Weights of a small multi-label image tagger.
Model: 64-pixel images, arch vgg, activation relu, widths [64, 128, 256, 512].
Data: trained on Sentinel-2 satellite tiles (TerraMesh), 96.4 epochs.
Rows from block 5, named by matrix and row number. Each number is 500 + 50 x the weight over its row's rms, rounded and kept within 0 to 999. All counts start at 0. Numbers have three digits each. After the name is the row's rms in percent of the matrix's.
# conv: 3x3 conv (model.blocks.5.conv.weight, 256x256x3x3), inputs 240-254, a 3x3 kernel for each
conv.5 097:487503550489484567493489519553447499464445468456405401556552616463462530370436494517563543502511523435457547428452491456437432528525526494512532495442506558539545524530487454498554493468579569561526523499521530512555482493580456435493491399457419420403525493432538571558425435467481458553508454519566549534536569551556580536516478549564536560569579551487430530498498470499501454522519517525491514483475541
conv.6 095:489479497578549545507485510515574554541483469479518522482505536386503586555529489529471512433586585524531555504581577540515548530417494496564533543618591532431507468388353480573526563429516386379430509581583547620599544522576512422456558572540525546537483515482519486450470556457516548485530500519543505485514494462464482509494537503527523543516429568509565620529408392513408408504445483475590565460579557
conv.7 097:491476460441492465499529480588547499519462421564494482547573568501597596447537547500499523514529524534571546554617577464512501490490470550574566552524486542515504499472506555545485568524475521553551531536534516485505496519473439505492486454432509552535482506507562537485503453469516457496489410496536515561521502572495472566561534598509462499467406484508532540490499505570545565549529519518533588465604573
conv.8 097:560570422523604388547521389576490516547446477494456461489514486475485514544516533442476469503460447522507516575569600505563625543554568526422459478447510549546559469477573480447472477444497544540517571536407555556428652602571627545463573502491607578535577549562475442499499494539462500469467501462488506534529522535570553582539518562550553633535532565366480537431454545405447523491492517563515486612554542
conv.9 103:490518528531528532479504487541567567468503536410465500430436427446441417484490536545515598545451583555557595510529514483478514575629636470436523540499535540440454459521548474505514439472461512557521504566539502541516572521558536473506518480547501536557545495568575594591468572546453549545459554487523459436528459466534466444430472458513549498468525502498489484491492489531581587363401412490532512424573595
conv.10 096:519555509470527505428488473461442449442420429387409384527518512571559582576562554531572558534551525593558554505532537540567582495541551543541504558563565540533563506510446553529474515541501510514504490490478478495483544537505502492465463453444494505516490501488477485482500407415493420420487428443534514509551554529544549507530488463565477533524507548496516508488524522517519518522502501522505502500537539
conv.11 105:431524494409501501421524511476603506423576511435562514491502467524524490559486494505405492526491468541503482603585585583528516479508483556569526564563526464551552498532531485595535504569530459535564478586604543604599465523477419510507470590544521504577552533573521540567484501522453594579461585566555542542573541516620579516524539519522556503536599537564467535472470518486498511519480518459481454527454450
conv.12 104:441491505459547497511538534556588591504565619553573611470491493503524557588612574497441496542551538602596604499419469562537547553541545549500504533545545548546553499569525501548503523581515515529501521490464441481436491511545427481476424460477531515555552554550564513547527519536523533616549552610520541525504481493546532503505499556511512512518535520551537562566537599518550595476517555528568587514580605
conv.13 093:473500511541531534549571546567521511628585568562555554596516499560538530650517513532530521505504502532459538495585613437472515420378465497540435504498488432428467443443470488524557435504536566537520538497486533530550510546580518534564525572585543506517527488467569525488528493435503565522443492396491527532491521525514529507518596527542596544528568490574487532612503512560467507490509510522558506509522519
conv.14 100:494501494486491465490474427527531556484489494446409405598531502485456466538487592510504549519519506462465556481540533505471499574577596493436356517437444582514550415475464479448476512481622517557500498537513508504458484502474575579540494478433472422506488440528544515588502513518555550588495506503535474407492455472540517581541523589508464537520508584482521523524510502494469478496519537553467415515504487
conv.15 091:524542532475446541531519551545523527524525504577551516483425460521466461453412356534635543498575537490462438394395364493509495494470553442399389499491516539501564509444534466476504503513455613587569585532530558538552491486473505504506534550526502554528539562565567556555481415521522503551516499502461502481464520471438462480560597626541532469537478350571543499497491458465473523498574544546606588610541475
conv.16 105:573527548559490486617546554491466434520526495539536503562547522586652645591640657539547489489456450515578599556549540579548540583555522543480481534524545540501506430453534436403496443499554488468474542468513513541622550550558536535510495470474513525525492485550504447479577470505566482516504498596435442455451436425524530542553475498538556590556566570568582556507516526471414448509464437573584503518564531
conv.17 094:559510559516505541545510566495501513507490471551527498559544497563462453552474502459424514402382507428317451456483495477520502489491413503519527532449464513541525380357363517498472507466471490475480491457456476404433549565564577599578599626620445395413450367396474455481348452419409492458496533450551563543512501508517510504547533557484443466552528504501539504497540540490495539592536551575504551581462537
conv.18 126:485541550437510513430530515494530502544586560530552547490475449587539523547508456487502517516497506495528579600598604556525529501476488488522470541553556453493480574522545513535543581604586491534522545598578556569561496510532540548569539563528567515570560548582544526558526526551504510586522547619568550546580580550607589554532510565513515517507479486469466476517502520513535573514499513508499533499496497
conv.19 111:446494497425432466495441427561553571573541522550543526510441504500491470482532492477501549454506529505562536594556429546523554574538539505486473539482531577524511520531545513489534589566534561588536522562516526561555516540514551535532582569576451402397540420395574505478544462578573482485609489466512545577525567567546573549570489477570506456595494510540518466508516506443522520530551569569539548609550542
conv.20 106:542570630527577623443531583559553584515518577505456518504522542537563541531536533540558558480501538531530493516470438553467448595436517517550515590523496525464553551531543513548562479511547513485527516520526557512505522538540511567593458513543502527531484518501531524471576419455609435489613482522548523573517488513511509496547481502563493477548437469550488503567575561611567485432413474480463488500495506
conv.21 093:584525576559487579566560646475458452473484457460508464493511498500505501487484504478438459467456453486485524421383438377335397439391425428485474468476480449458477583571589511477516501482452529551516499413384447355348457487438487505534462539533546518525528548554560555557555503543490519527411457398527538512546584565551597567534531550529526497529535511457446500469421495558547531547526558525531483550547529
conv.22 123:548576584536588600515565618474573542540613587537572561501446489495474539500535576519445485538462514549546595518547575522538584470526545539515589552513539503512530578521544559492486541504544517557543586568519572558488533504555554506561571486503521494547509519574565526556502439536480402453447405537542520494534527500569557528479487465470501473451486458446488574482508593527532587523489498538530488519583527
conv.23 099:463442490502492487572531506457449475511455515537518562622695657582658664603629575484505532494540511439475445521533535496508510511428439578615563443528482531546478495528480483492441442449389462473451530540510547545511420374392431452447446480486579579500508471516510486482460479366481480425472482424609570584582569562555573589587488467508474451550552482381411447416356415431404445459463423399414407420433458
conv.24 091:473423431493517550536590578557567552511534518538520517440481455456486543468582599507526467514480500461479525474434457552541563544550586500520431552506534543598577493521560516512483419433435529592642518536522549498469442444570529571605471548593469515458484447438531532571506599612520569526502600577554547545504484452489473446562550549510425483479459502501507522509569583537581586478489506490505492531500509
conv.25 086:404452537487460528463357349542488511583542501556523496503481516528484553536476560543490499546428488473521464568574519573620616555580619439466457509528486479488526460433534546471514525537586605574473576526373577545498582488596623515564600560579445510483472586523384511513466407429551443424515554531555522561551524519558541572533584553563558547561574618553515481494594560451555546553542542567555552600603547
conv.26 102:499588587508596628500544585487455460460489510475502517488520574455512572493447441559551607618522578591561574524503524458548546508528514529504475479478464516495481488491540533490563536431533538536497497560489469555485480563566507482575517454526498547552529523537527479506526431505504493499530526574516509542542488530586540529516571545471526510549549571527595618515527530529527491488509515471437470466438486
conv.27 096:431558667398525686329368575605548574589529532516498495519557491502532559435485563498414556544443575588536536549495524547452405576430424545518537526505484539520527536514476525535541472475481539481484548495479603581538451499542410525577381465560562502351553509466523556500478468562531408518543480547572521543561499443527518504526464394531446357471497404497421469562482518576517544531469460493483480507504478
conv.28 094:473458472504530532499546556526507544522529556498521545467475494508492522535493484446477489467481438525495488546517556539494589533491584532520461475504458457371422491428452448340430463340477507513537517508537537490502391374387375387379388380416548556515517516536550546566482546452471513462455479428563529518560554561522542551585616625550569577552487563419457497447481483453485445614545628544549588590600612
conv.29 099:534506495465490436532502427459426387476468443519492438502500461511570554487486508539569584503500570455434479445472450480473467414459437499485465464458499424441423541485525509520537521522562606590628592560587551546545479456438497502512478419450548564547543514510458429479515441392524448483569487550565511512460469486464464469501480542509464505498493444631572579544540540474461479532514464589550543594539479
conv.30 107:512538544543546527545541499457490584508537585471477520524548629499530635494517629397390444472435463419468532565524553552537551521514522533511536519536516484509503540596543539605511530592518505497535526510495473481461460533572463505577479478520511518556494514536497483580556501556612536463565475445553537532582551520568501530568569553603536532521525513503505567493486579524514561497493545533503524480529503
conv.31 090:455460510444458445506547550453451451445488429518561556520537528527570513558598539505511524496442437535489517542553512486490510479427494560536498561548537539483520540415509558584552641658701499433471513504511587585580520514571490509468472473500548563548573568533535514558442454483448497473428523606497502515517522502544549516544472497496507495515480494536548580514495477497455464568559551578536491561519508
conv.32 097:439458474436415421442410395485484479484491490455446427514445466496493430509558470531562616582590612619616590530515563438475506420498495575546611528562526500508465562563608523550548554542554507496444539490470498505457480502474545499468501490505506548510523557548477497495546601542471600496479546475561580500579564516544542524531522429526532461475501466534529536512517510531535537539541514523499473559496475
conv.33 098:505558534509519504394413429509479500508479508525484526487492513493506491454488459550519531520509479548550467504543558539561558522545523466504491518525496528596525496510502543551556549562572515465515513508534456439470426402378505451416451440417481420412502438406522464527519516502523534577534577536527531517535523518563535516529552535541550504536497466559562556534554561533506515459425426413393394425354366
conv.34 097:522493481504456481510519541443460486436491530530499474621529477669518424636519540568498519643500516563451469420490493449483514458461474501420465525359464472476478449551549445540575440500549538514486523491467528488464521520553525550570576547544499571600445551517495544556458566512518539520481570531553438420591453383620446455495511453519499415494500538543553573488523599458473483497451426572487428596540458
conv.35 095:532524542538548529517516497538547547572600598547535518487482536536455528604546534489396407479460486433409456479504491514531507510500541434458462409343425552434528527481478463498441481497518578556580478515520480504479468494507514538534510513524541489514511536582585541582511471380502506470454524440527488488528520511548516502553473515514498573524460475477442412445442416398382437556519574537495593526525640
conv.36 093:498475500489510520503550550553552560572557548580555556417399397434400478444489467488453397424385365478446441551584547552558547531570525520555525534507507511473512520520559519515539523554544496515539484519535490504516431363404454411426457483467557530537557527526527481482513534515549535510528481470450469426490481492462517507480553491558607563445509553493507465479489460479471413483550497504583558488598587
conv.37 087:445514528522535671517545640433450577423379621445426581432549535444567553460482569452562483506542386436514449507493406553552511570513549471517389471494461505505497575505564435492622520537593429451513450399476479430492549459542528463652547511622453548524511545472488443474554582520564506585534539558487553583521585571527523546511535505541536504466407531545632550564549506557499413545503607485520576433463456
conv.38 098:499477466473451448536505500493506545470441482493459489547551589509533591498490525559476544513491589530539602494442430451427444448422427494479452458455440495479539467477465484479455463478483550581599553530538586556548496490495441416464459423480543487445451419414494473509486571539514507526505515560546539541541537534519532530515467533515468482489504514517466454501467451492509513500512523507509542494490477
conv.39 099:420378391454502444506583541484539542407452398514491517519478497499487487506509525463431495453411464500473520505485499462513483534569521509504524491459486496506521557484574559553540531555528510484562508541587530515538494433492520423379451522449508526517466447510494482501585552498537507523501520525521550526541502524494502516570609532498496466463441480505512520528568586544557541569559559512535519492474482
conv.40 125:502538524483530520471482506522516519527549489583586581527522522548515493478498490501498534449501499529487469590548532565513550540580594507483473476445433508539520500483507511496474523527501516474564500524586529565600559521558534507544503459528508516534529533504558563520502470532466497539505513540587613609553558525532499522514536557553583585504540589567567569497525532509541572545526531551568531525561492
conv.41 098:510536546467497503491521526560585587533542560527495514508525509509563495548539516476526482459550508444543488610575576529550561530548525508495524498467485550538511568513470537513479560484466587573576535531538558558559468549547543582564538544517394372462363333359356358408598494508582502491587459431519529567527526556515488517543486513554505506529498497502545548526496541472449486537543531548576552550587575
conv.42 098:513501496465503450509500467474472420459454414527534477571545616530588569585558528566556565578570575539563532594573558550577555579621564502452481443494469500538464512541470519515490529555534501525498559557558515525514555561495515500518521530517435446441477453477476475482443488369421492411483579574541546584564558581573562580520526542522576538563605562547564531550533545530541533533480496489493502548547541
conv.43 099:493507544503452459462457502519545553530578588489535579496524523548574498545521480531563433564534507523562632568593533423416517460509525513562493536474532551523498636630580559612579567601520481516473458525526356513448487521512551541525545496513543505513484477524539583499535500599458512552505511577536438438623521471654521443509522568502509530574564519523549537482474517437448492556535536534533577523510564
conv.44 104:543584534571591497616610615468480479546520487610588557583589574493513535547532500410430425474473501472468478554596586529575497514504448613552537547477500545516547533510467549488465520478557503474479517485481557538522486528514513482432467442471592575575535526531549530468488483412428476459513467560513553573489520553545559542505551636517577627427493602490450446510460474494459520470472496495515497519533516
conv.45 097:495482515534512541556534539462462416532522479557579566564607570580549531549543608593540589562503518572476539619551551576553576551518495481566500506578618526476567473407439527540559516441508537437468528550568541588550525506512560508524509444394525499524497534567502471525501569541465559569447495569508542559499452449484468475519502462459505516432519555585501589506492510505470518455515565533472484532494442
conv.46 096:494532506517532521458513513537542545588587594548561573520501525469460472455454472450440543450471481485498454499468479537521473500489479516451539503465448468481447536560507535555539538537527489504406482464436416394438542521558509479539509503581571599567538586521526512463487535526519542552554579603504513513517553550546543538554555572556582569548519508431426469429334326527440450536538522571603596553594582
conv.47 099:520441426567522489588557525462517528462583555443549514526547508549537505531535499461463402470431457487533518515499532511525567428527561528504536527502535552500493553494477496477506518506387520495476534515463484512438449397417518453443505504500591618602583545498593550536487487538436486514456492491526536515572517470574521470504584583466635593421542551606524513550451524584387494495487537469569606526619643
conv.48 098:535497557513489531487511524549581560533587544556556512516420455528483465549493576522496457513451490516537568545541435510546548570564600487482543507518542525573529493575494514519475507562497493481435564544470490504428497502532513523536482453516487510518573519528520529513554559502562537497567547477456417476451431449474471533451427355414409407471525461594539447581566559589536507414405470446412420476569522
conv.49 108:547539499528469456587526530546476477560505512551513512467466461456492490373437423560601605457513537511569570574512586557485516512508457493544501533513504501495472613595532568557533511557547537545541547550507604592559516490462498486499514552532477447458408445460440516495602560592542538561517558568507548550521536541467527499553509539500496554455480471495486505490551580535560555583624628585589564531547515
conv.50 104:556555582564571551580555583478445446509526518496546566466550535438478464478452469526584563502458427563504390569534543468498492528520520486499517385406493465467498550566600508524501484478469549511569550577596519560586529507474545564549506518537515479443487436440415385372480484565518540502504539491620619615620573589575544547482468530479472469538548514482489509418472433472514529493520522533545580530548533
conv.51 087:438432395507528521513571533513502498510548507551548508542519513547525471562539581467472473475478423442468391472497466538527551572585561502500506582565572558487499605576552591562550558508513508500491514535488502517495522490480527528493600600564479483530483459475434426446558490455542495482559487511508527519498502501509522511493492446514519481519537475531504539547544555522503542522532467493440437450402394
conv.52 096:488388443498416464593530531440455402555548493559608550501536518568528541573561517450363376490406413564516504577562594532536526545499496573592575566606594546519516516524515478516510496478454462427440537545534571569524488503459525504510507514515493527495494502526565536570606567491571578454567593473402374390412380364395388409517511394453466433488448473446466544449438450436445487454437375469394304436400303