config = dict(
    train_examples=145000,
    image_size=64,
    norm='layernorm',
    widths=[64, 128, 256, 512],
    init='lecun_normal',
    optimizer='adamw',
    learning_rate=0.002,
    eps=1e-10,
    max_steps=27300,
    batch_size=512,
    final_lr_fraction=0.01,
    warmup_steps=5460,
    weight_decay=0.0,
)
Rows from block 4 of a small multi-label image tagger, named by matrix and row number. Each number is 128 + 24 x the weight over its row's rms, rounded and kept within 0 to 255. All counts start at 0. Numbers have three digits each.
Before each channel's rows are labels from the 100 images, of 14848, where the channel reaches its highest value: "top examples" is what is common among them; "lies over" is the class under the peak. Only what is clearly more common there than usual is listed. The data: Sentinel-2 satellite tiles (TerraMesh).
# conv: 3x3 conv, stride 2 (model.blocks.4.conv.weight, 256x128x3x3, each kernel summed), inputs 0-63

top examples: snow or ice; main land cover: snow or ice
lies over: snow or ice
conv.229:133143093145142132139138143082133136136100176091097142158139186171130165142160137124130124137120147138144119151124140155153142116152118133111126114138159138144156137120174146127150165150163133

top examples: main land cover: water
lies over: water
conv.195:141165122106106140133128111113125104164152167146138135124138166140165111123127090142164138137153109154147157097135144114070155112149183149131139162134130122150143125106136121133128148108141128

top examples: main land cover: built area
lies over: built area
conv.47:121160123082122129109104143108158116155132159127119079134176123131123085103102155165187140154158134169153150123122151096131108144152157133136127178130113080142132130101084110149144141101137156

top examples: main land cover: trees
lies over: trees
conv.228:148097111142124118110103172171159139174175110128111144098142119139145114124111118141149134127172147151185128136130134139123139171141134127138138143121119150131157124075119114127136084132148133

top examples: crops; main land cover: crops
lies over: crops
conv.206:122189156123105130143122150113155136143121150150168198178146110126108120116165115142130139116155148146139129145134123106148131093127110153158158149143117131144132185151145112146113095191102150

top examples: built area; crops; water; main land cover: crops
lies over: built area
conv.128:118113141156134141107130143074172136134067140123146135123169129141132139140109153154174092162127073126145157095131137158153130159107127151051144129106146127153146106152199136126140136133121135

top examples: clouds
lies over: clouds
conv.81:092134137164107155125143112143145139143147124140136129131109173124060116111097125155154104144120145142127120141140139148123122145095134156079187141071131089146118144148165152063134144157152132

top examples: bare ground; main land cover: rangeland; main land cover: bare ground
lies over: rangeland; bare ground
conv.177:093111141156142081123170104136109140153110146139131118091123177155167143122108136096136118132166131153091152164186149123126165147133119138129159108094142137163126113186140150154180149134086121

top examples: built area; crops; water; main land cover: crops
lies over: built area
conv.220:147156136134129153128124149106147132135117139094141162147165133152150090175152130131142104115130119140088143155113127176131121113128131161146109145148184139163136145138061143111133132150141120

top examples: built area; crops; main land cover: crops
lies over: crops
conv.10:123126108220139139125144132061093145144102129125113149145092151165152138126141136108140145137155139116129147149136158143127144169149124113125149161142185127137138146106131110134138171152137151

top examples: snow or ice; main land cover: snow or ice
lies over: snow or ice
conv.245:141118170112110117158166130145156121145157148150106161142148147124166109172148111107161154157143144146107176131172134135141157116144148122130126113147131148119163172180115093132132095177171147

top examples: clouds; main land cover: trees
lies over: clouds
conv.188:073140127176115150168144146167161117148143126123146124109111121201139139191119132125149143153142151151165150160135165191128132180129146150121138132137176126148122133163121117151147181116142122

top examples: bare ground; main land cover: bare ground
lies over: bare ground
conv.135:134111134109112144171146041148146127175146141143115109147163139130134125110120094133128127146153136143104129131124147088075171139143091140135099157137090139101176151111154128141135148085131122

top examples: clouds
lies over: clouds
conv.223:113119160129142135125144122150143164143155137076102084109141130155141123155068140191136144137144135147126151110127138134108140136131141137117151162152131123114109053154102136154131154115111148

top examples: crops; main land cover: crops
lies over: crops
conv.138:154151144153157127146130134127160124170162143131145153130134127119154102126177152128142161166172166158134153134127156122134137125176149160153155175127166162150154139112123118141164145145137165

top examples: built area; crops; main land cover: crops
lies over: crops
conv.227:147107145119164145161141153140160143100129152136143120161106109110127093131134155143133154170101129085141101153105159115151111154162106157189144128152134193153137156093129144131168142135135152

top examples: main land cover: rangeland
lies over: rangeland; trees
conv.91:147150129095147113135143127144103137138161127131126096154139095069166124143149144124128154094158112130123141114147134096146137111150135123163153148137087140120143173115108117127145069061149122

top examples: main land cover: crops
lies over: crops
conv.158:138103134128131117124160167147176126010134137128145155160156142127146149145143156155126066153119089108146091106154140144146094115139146125107136159143157129142125120141144106136138134145108149

top examples: crops; main land cover: crops; flooded vegetation
lies over: crops
conv.208:121135135148120128145149141125144108121116120069121125146111150158144157153134144114137154131153166160145116154116116183157106124143168121126122140143174149157158140128179132155145156149123142

top examples: flooded vegetation
lies over: water; crops
conv.192:112143156119152157132132115166129143101115106172160093101135093155146128120150142148150127109091146123150130149121138129140156151105176144157138106095136128172126133136151143084097151130128101

top examples: main land cover: water
lies over: water
conv.167:170161156093147125145132123154163154169157141157114132171131130071139126118116136142083138129144141132149148148118134075077150086181123146131144169138103142135141136088121142153150105119140143

top examples: water
lies over: water
conv.12:179132133157153118131112160142155137132184133109165138128086096090139160111141157133132147132141163153170128132129140151172134147159127091124144135146107172069157094104190126154141120144150158

top examples: bare ground; main land cover: bare ground
lies over: bare ground
conv.109:157156158120131138163150116143084136152144125160140120166123112122139145150126119139133130125118132147149142189150139096146179114147155112134112131104121174121155140117115149130171138116147149

top examples: main land cover: rangeland
lies over: rangeland
conv.170:152132099121129133158132121095145145156071122124143131192148148159142138147093131113106121191168163179088150142110126144115088126149124116165134163141137173115149148108131111128155115148086148

top examples: built area; crops; main land cover: built area
lies over: built area; clouds
conv.28:125090150139134148117126131148161126133115119146132116137166124155091125180127145116164109153096118121132167159140167144148114117136106172080127136106144076149159108146155147111132122151127136

top examples: main land cover: built area
lies over: built area
conv.211:167151146077121167131145150142137134149147121150115152128127161107121092095182131126171114182096134113147110110110146086151124129170162167142121135150103134131154124136134135142124144119111163

top examples: clouds
lies over: clouds
conv.45:130155152130146119136146154143112112120118167134138102085143134121157159130119125107154127116098151168125138131131146129210173114146160110131136128166108140155184098130149160142139118094148140

top examples: clouds
lies over: clouds
conv.144:145131138122157161119079160110140180127149126143155142131104120129148144156121146143133135107142132146136128147096132159122169180135123151120131108107159171138095189108148149102124134148130103

top examples: clouds
lies over: clouds
conv.111:125158132108183101138159155147156114135157106145107142144106134145138155162093127126103144158169133152117151118136122127124113110174164150155149130143128125165132132139077151132125100132121149

top examples: clouds
lies over: clouds
conv.202:106146109114164113122107129159162084131186186185112114088131084120125122188129141125145151152140133115115168148166117115117112137135171129154158114153118138170123153127136104169108120145146161

top examples: built area; main land cover: crops
lies over: crops
conv.115:157097119155149153115113140084157113152104127102149139142123154140138155140105147104156142126131139155155160156135143197144131143151141106151131142141134147130136115127204117125140157149119131

top examples: trees; main land cover: trees; clouds
lies over: built area
conv.156:108063138175120154092164144139122123131115113148143102119154116128086104130133159144153152165102178083144108158075136117153110176128097118156126132168126135092168125112127126136154115116134155

top examples: crops; built area; main land cover: crops
lies over: crops
conv.123:131110120123129156095132174134117145164129146107133153145092171126161107114172117143136164164124121156087120100169138128116086132165161148161143138130158138151125161144067153131136139149131158

top examples: clouds
lies over: clouds
conv.41:127155169128121106099091097171143136114194194136130120130140115159161114172147139153130120109104144120126142138150153132124125169148155146129140157163128088164126154130126116120118130138110092

top examples: water; main land cover: water
lies over: water
conv.142:124166143104117141092135120125144144160112162124121135141113108091158125070146144086135163052138129167151167116141145117112144142139177111154168127116113104141133152134129139067132095103144101

top examples: trees; crops; built area; main land cover: crops
lies over: trees
conv.58:157148091126142124151126128122109134122126121126133114160109155150106118140163155105151180121094166141144119126159149155171097133109145108137132119110137145100129165145129143063149120125179097

top examples: main land cover: water
lies over: water
conv.191:112131134114117111122136157111143122125146141178131183148149129168092181141099159115150163104151172140143117164139170130100130115137096130155171121122109127149145177130139153146140110174158140

top examples: water; main land cover: water
lies over: water
conv.18:124126124118155140115185125138195133091100118137136103146165100146098122133108141159106165114095140171126135173083118169153150150136127088161152108166101120168153134136125131139138107122161118

top examples: crops; built area; main land cover: crops
lies over: crops
conv.165:152156105141097137117149139141063160147145117152105124117134122132138147132111174131156133162164118145179117135134121185142146162167123147155136147163118133149110159124137127151138119127110144

top examples: clouds; main land cover: trees
lies over: trees
conv.249:138092141160147143149150135162139131166098107133133150146116100132150096139131136086136123126110153127114162170157117147148119108145107137130146158134139120157150133128166122160130137148152165

top examples: crops; built area; main land cover: crops
lies over: crops
conv.154:141147148127132082179149147150110133136161139149119129096069126107159137106115120113136130141163155142113156130124091118141115166149157126105151115134090176128161130112142130160130131144121132

top examples: flooded vegetation; main land cover: built area
lies over: built area
conv.237:149114149115151150157133094137092167142114100122134131154169143138137145126134140142142145164152096137149161110129144152107151166154114165162097169130131137134140103096141143135147111134128138

top examples: snow or ice; main land cover: snow or ice
lies over: snow or ice
conv.241:111144117125116150162118136131165141165160119115163123160152110153047114156093119171120166146135180111133107158145123122124132115109051120129145123110143137102090148110093110157119137132128152

top examples: clouds; main land cover: trees
lies over: clouds
conv.31:152130146168139127121127129204110118150189133127157132131125128147119141171165127080146155154156152114102163133161111092136100143134143112175153133150134137099108125169111178154161178127118142

top examples: snow or ice; main land cover: snow or ice
lies over: snow or ice
conv.29:156147106151135145092116165131181147137161148136123123142131127105147130147142132078146120148165111142134123086175139126135126120134125106155134135151094165065161151098089131109137076121159125

top examples: water; bare ground; main land cover: water; flooded vegetation
lies over: water
conv.174:129159141144155117130127110165103098129115134171138152159135168110158126093175138102104108124157129161126151117136117081120165141141175111163144102113092140110138132172146132130113103158161142

top examples: snow or ice; main land cover: snow or ice
lies over: snow or ice
conv.16:137128166102114133121134157098144119138175140155198144163109114114081116146114141173148143124115130169164113171092142113143141118163125158165147158131111142152121165154115149202139111152139148

top examples: trees; crops; main land cover: crops; flooded vegetation
lies over: crops
conv.0:158087088123112153160144116133123164156192101105126131182133163132134133090132127150110108129150148141158136113151123172140148131131117136127136115149165132095119133121167145119135123167121086

top examples: snow or ice; main land cover: snow or ice
lies over: snow or ice
conv.236:161109125121108092130134145103165175120155083116138140120167108091114121137118139135145134168136142127161122113114114122154119124125085125158123143207107143116133198115103096168136120130106148

top examples: snow or ice; main land cover: snow or ice
lies over: snow or ice
conv.66:111131127125126130119137116109142144172133111160114143122102108143130145130144089104152166143141145148172130162088137135118156166144152112142162124141110148136191150135154109116142099137144096

top examples: water; main land cover: water; flooded vegetation
lies over: water
conv.204:148130130126139128133133123125138124127088188175140118120134105134118144128119178178140142134142139141137167170128136131091115168139128104164134142152105145118136147145149148131168169158159141

top examples: trees; built area; main land cover: built area
lies over: built area
conv.180:127117142137142124149121151145160133158111125122159128149155120135149112140105155122167166162140156165142167140113153133149135130169119138155143172159139150136175136102130130155174139122143170

top examples: snow or ice; clouds
lies over: trees
conv.171:122161113143160114080114150151154135143129151125132164096140102170135153156119132135171161137098111134127186132141115126101077118163093147099142178159146072129140117127097120104121137171146129

top examples: snow or ice; main land cover: snow or ice
lies over: snow or ice
conv.225:094171162120105134129141140117141139162134111122125157149136187224146175120163137127108147127117127128103131126124120141136128123118152162139145108128160136137177139140181154126155158143129130

top examples: main land cover: crops
lies over: crops
conv.216:178143148131159103148149131145167136169166141148134156125134150099152136145115150134145157159144151136129162140115169140133138124183146152138160165163139155153167142118155153140156127145143150

top examples: built area; crops; main land cover: crops
lies over: crops
conv.78:138153133157133128149151141082092100099055140130130165106140118139159129150141154113145069155160069122151136101156144151143104136142158177112153152118146167142137131135146090127139131144102141

top examples: trees; water; built area; clouds
lies over: trees
conv.160:151105151103114133104131146155064130134137124110134102157126130156141138151139156100153157130145123083146129112155134112136086129115124120139134150143096142105103149140067164083142132085158120

top examples: water; snow or ice; main land cover: water; flooded vegetation
lies over: water
conv.247:150157157136091129143136116139141149148135124145135142154156149160142146107157035143157145140119141160128137136126137125117157163153157110143131153147101140134162126122139134130140128139129104

top examples: trees; water; flooded vegetation
lies over: water
conv.162:163145176119155143142127148122114145127082118105174131140136131132167123120147157142134149116156141153131165151163147140153124174138157104169100144106110095134131144173109155103130120146121078

top examples: clouds
lies over: clouds
conv.85:133150136116145135120139122149156141147136099151133156072140109145147148159121102123111156103144128122136148122094148150083158163159162139135147106155136120149142101166115149158154120142133124

top examples: main land cover: snow or ice
lies over: snow or ice; water
conv.24:090135114163107118155140125132171102152166152149122138132104146128124145120146122118101149117134131151113131156163141193126091114114107146160162151156170145148126156098202097162105164133154136

top examples: water; main land cover: water
lies over: water
conv.8:111173089176095165112147145109093119165162134158107131151146165100139119142117130153133134137139158134151099122164138114094128178111113094119152113126150122128103161132155092174125090121165114

top examples: crops; main land cover: crops; built area
lies over: crops
conv.50:121133137140136134174134139144137146132151109108115159168168128148135071144167132139146103130120121134107157083127131171158121149141124145143130135130184130160140094125027127156138139152138160

top examples: water; bare ground
lies over: water
conv.139:118161179144129128144141127159153120163112138161134129203089141114147128146213133113131144143131169166108135158173144123161159113152162137116134171145148110132179168169122122141148150106133108

top examples: bare ground; main land cover: bare ground
lies over: bare ground
conv.141:137153141153164147165161124164119090154084166131137152105132076142150126157158112101133144113180119104118124166163148080150147104148144152162120117137135152110108134148105153124158154148143145

top examples: main land cover: trees
lies over: trees
conv.234:154091159092134131117150136150120104138169130094153100145159124067129121122121146092137132125147140126153125111148118083141102122145073107154136150157058155101119109137084158148145107059139173

top examples: snow or ice; main land cover: snow or ice
lies over: snow or ice
conv.118:123117079118137175151122155092150138165151140133136143162120113171115096110179138154164134138142157180134134111145117124123151121131170138151138149123167147128124147116133109109159215145137137

top examples: bare ground; main land cover: water
lies over: water
conv.94:137145110148158123165129102143123152162108139118146149124128110126138147096129030116127162144151136127151147122150139122099152121139153135139137148159130146119162121130148135143110139149139164

top examples: clouds; snow or ice; main land cover: snow or ice
lies over: clouds; snow or ice
conv.7:140138159188109111170145152128168128125145121093143151136158143132154116138128119146163127136105122149159138145048105211124119153111150151114146132111158116138153078133150134146128142131145158

top examples: crops; main land cover: crops; built area
lies over: crops
conv.173:144155117137130129130157119129180133145146119100115201160150135167146112153140135132089129125129090136133156130134124174142117133144145130146144153155160143129144083133139124145138144180127129

top examples: built area; clouds
lies over: clouds
conv.133:114103141160149138152125120132122138122128098154139106153147109159135132164128146131159084147150064139097104076093128176156111158084108119063139119088147142147140130144193141130133136137129141

top examples: main land cover: rangeland
lies over: rangeland
conv.3:134127165110104086128174143163090106146121210119159162171139126140109140130115136127153151129109139119090167159159127088141105122158124124122124156163090125127136157155097132148160120132158161

top examples: water; flooded vegetation; main land cover: flooded vegetation
lies over: flooded vegetation
conv.185:148105097099106148134141140086136126153110152137143124164173136142111148054160140139131135156116173131140089173130104132139122131106093109162099135138090143134123160150126148102146169140125103

top examples: built area; crops; water; main land cover: crops
lies over: crops
conv.6:138123156146118105130156145089141141153173157081154127137149133129164171143135141157115150145131108121173147124134139166154109121179171144125146166148187141171148118115137146154187110128166157

top examples: bare ground; main land cover: bare ground
lies over: bare ground
conv.63:115132133139150161150104159153162163096145142144140111125161121132104161154138128156156157109115159124166161168083146154135150133159070111159178097171132165122119120102120140114131123105147116

top examples: bare ground; snow or ice
lies over: rangeland
conv.136:154109128187114120154181113129154090136125147149129121150114145163149134133139151100144122082162150152123101171162144135103143137152111103154130131137160149148115139139140111131156163165104123

top examples: trees; main land cover: trees
lies over: trees
conv.250:143141142146171165155121134085133122160160120129158160153146128136125111125159132113142171142128166131139145157121154112118140145110098198172172124155181116147116142123111125158094125153158136

top examples: bare ground; main land cover: bare ground
lies over: bare ground
conv.37:138136142153164106164156105165129127135099151122159137108137126146143159158126045150105167096140131124068132143159129138110151141133114118144151140148141108137107143162139148148137143138159107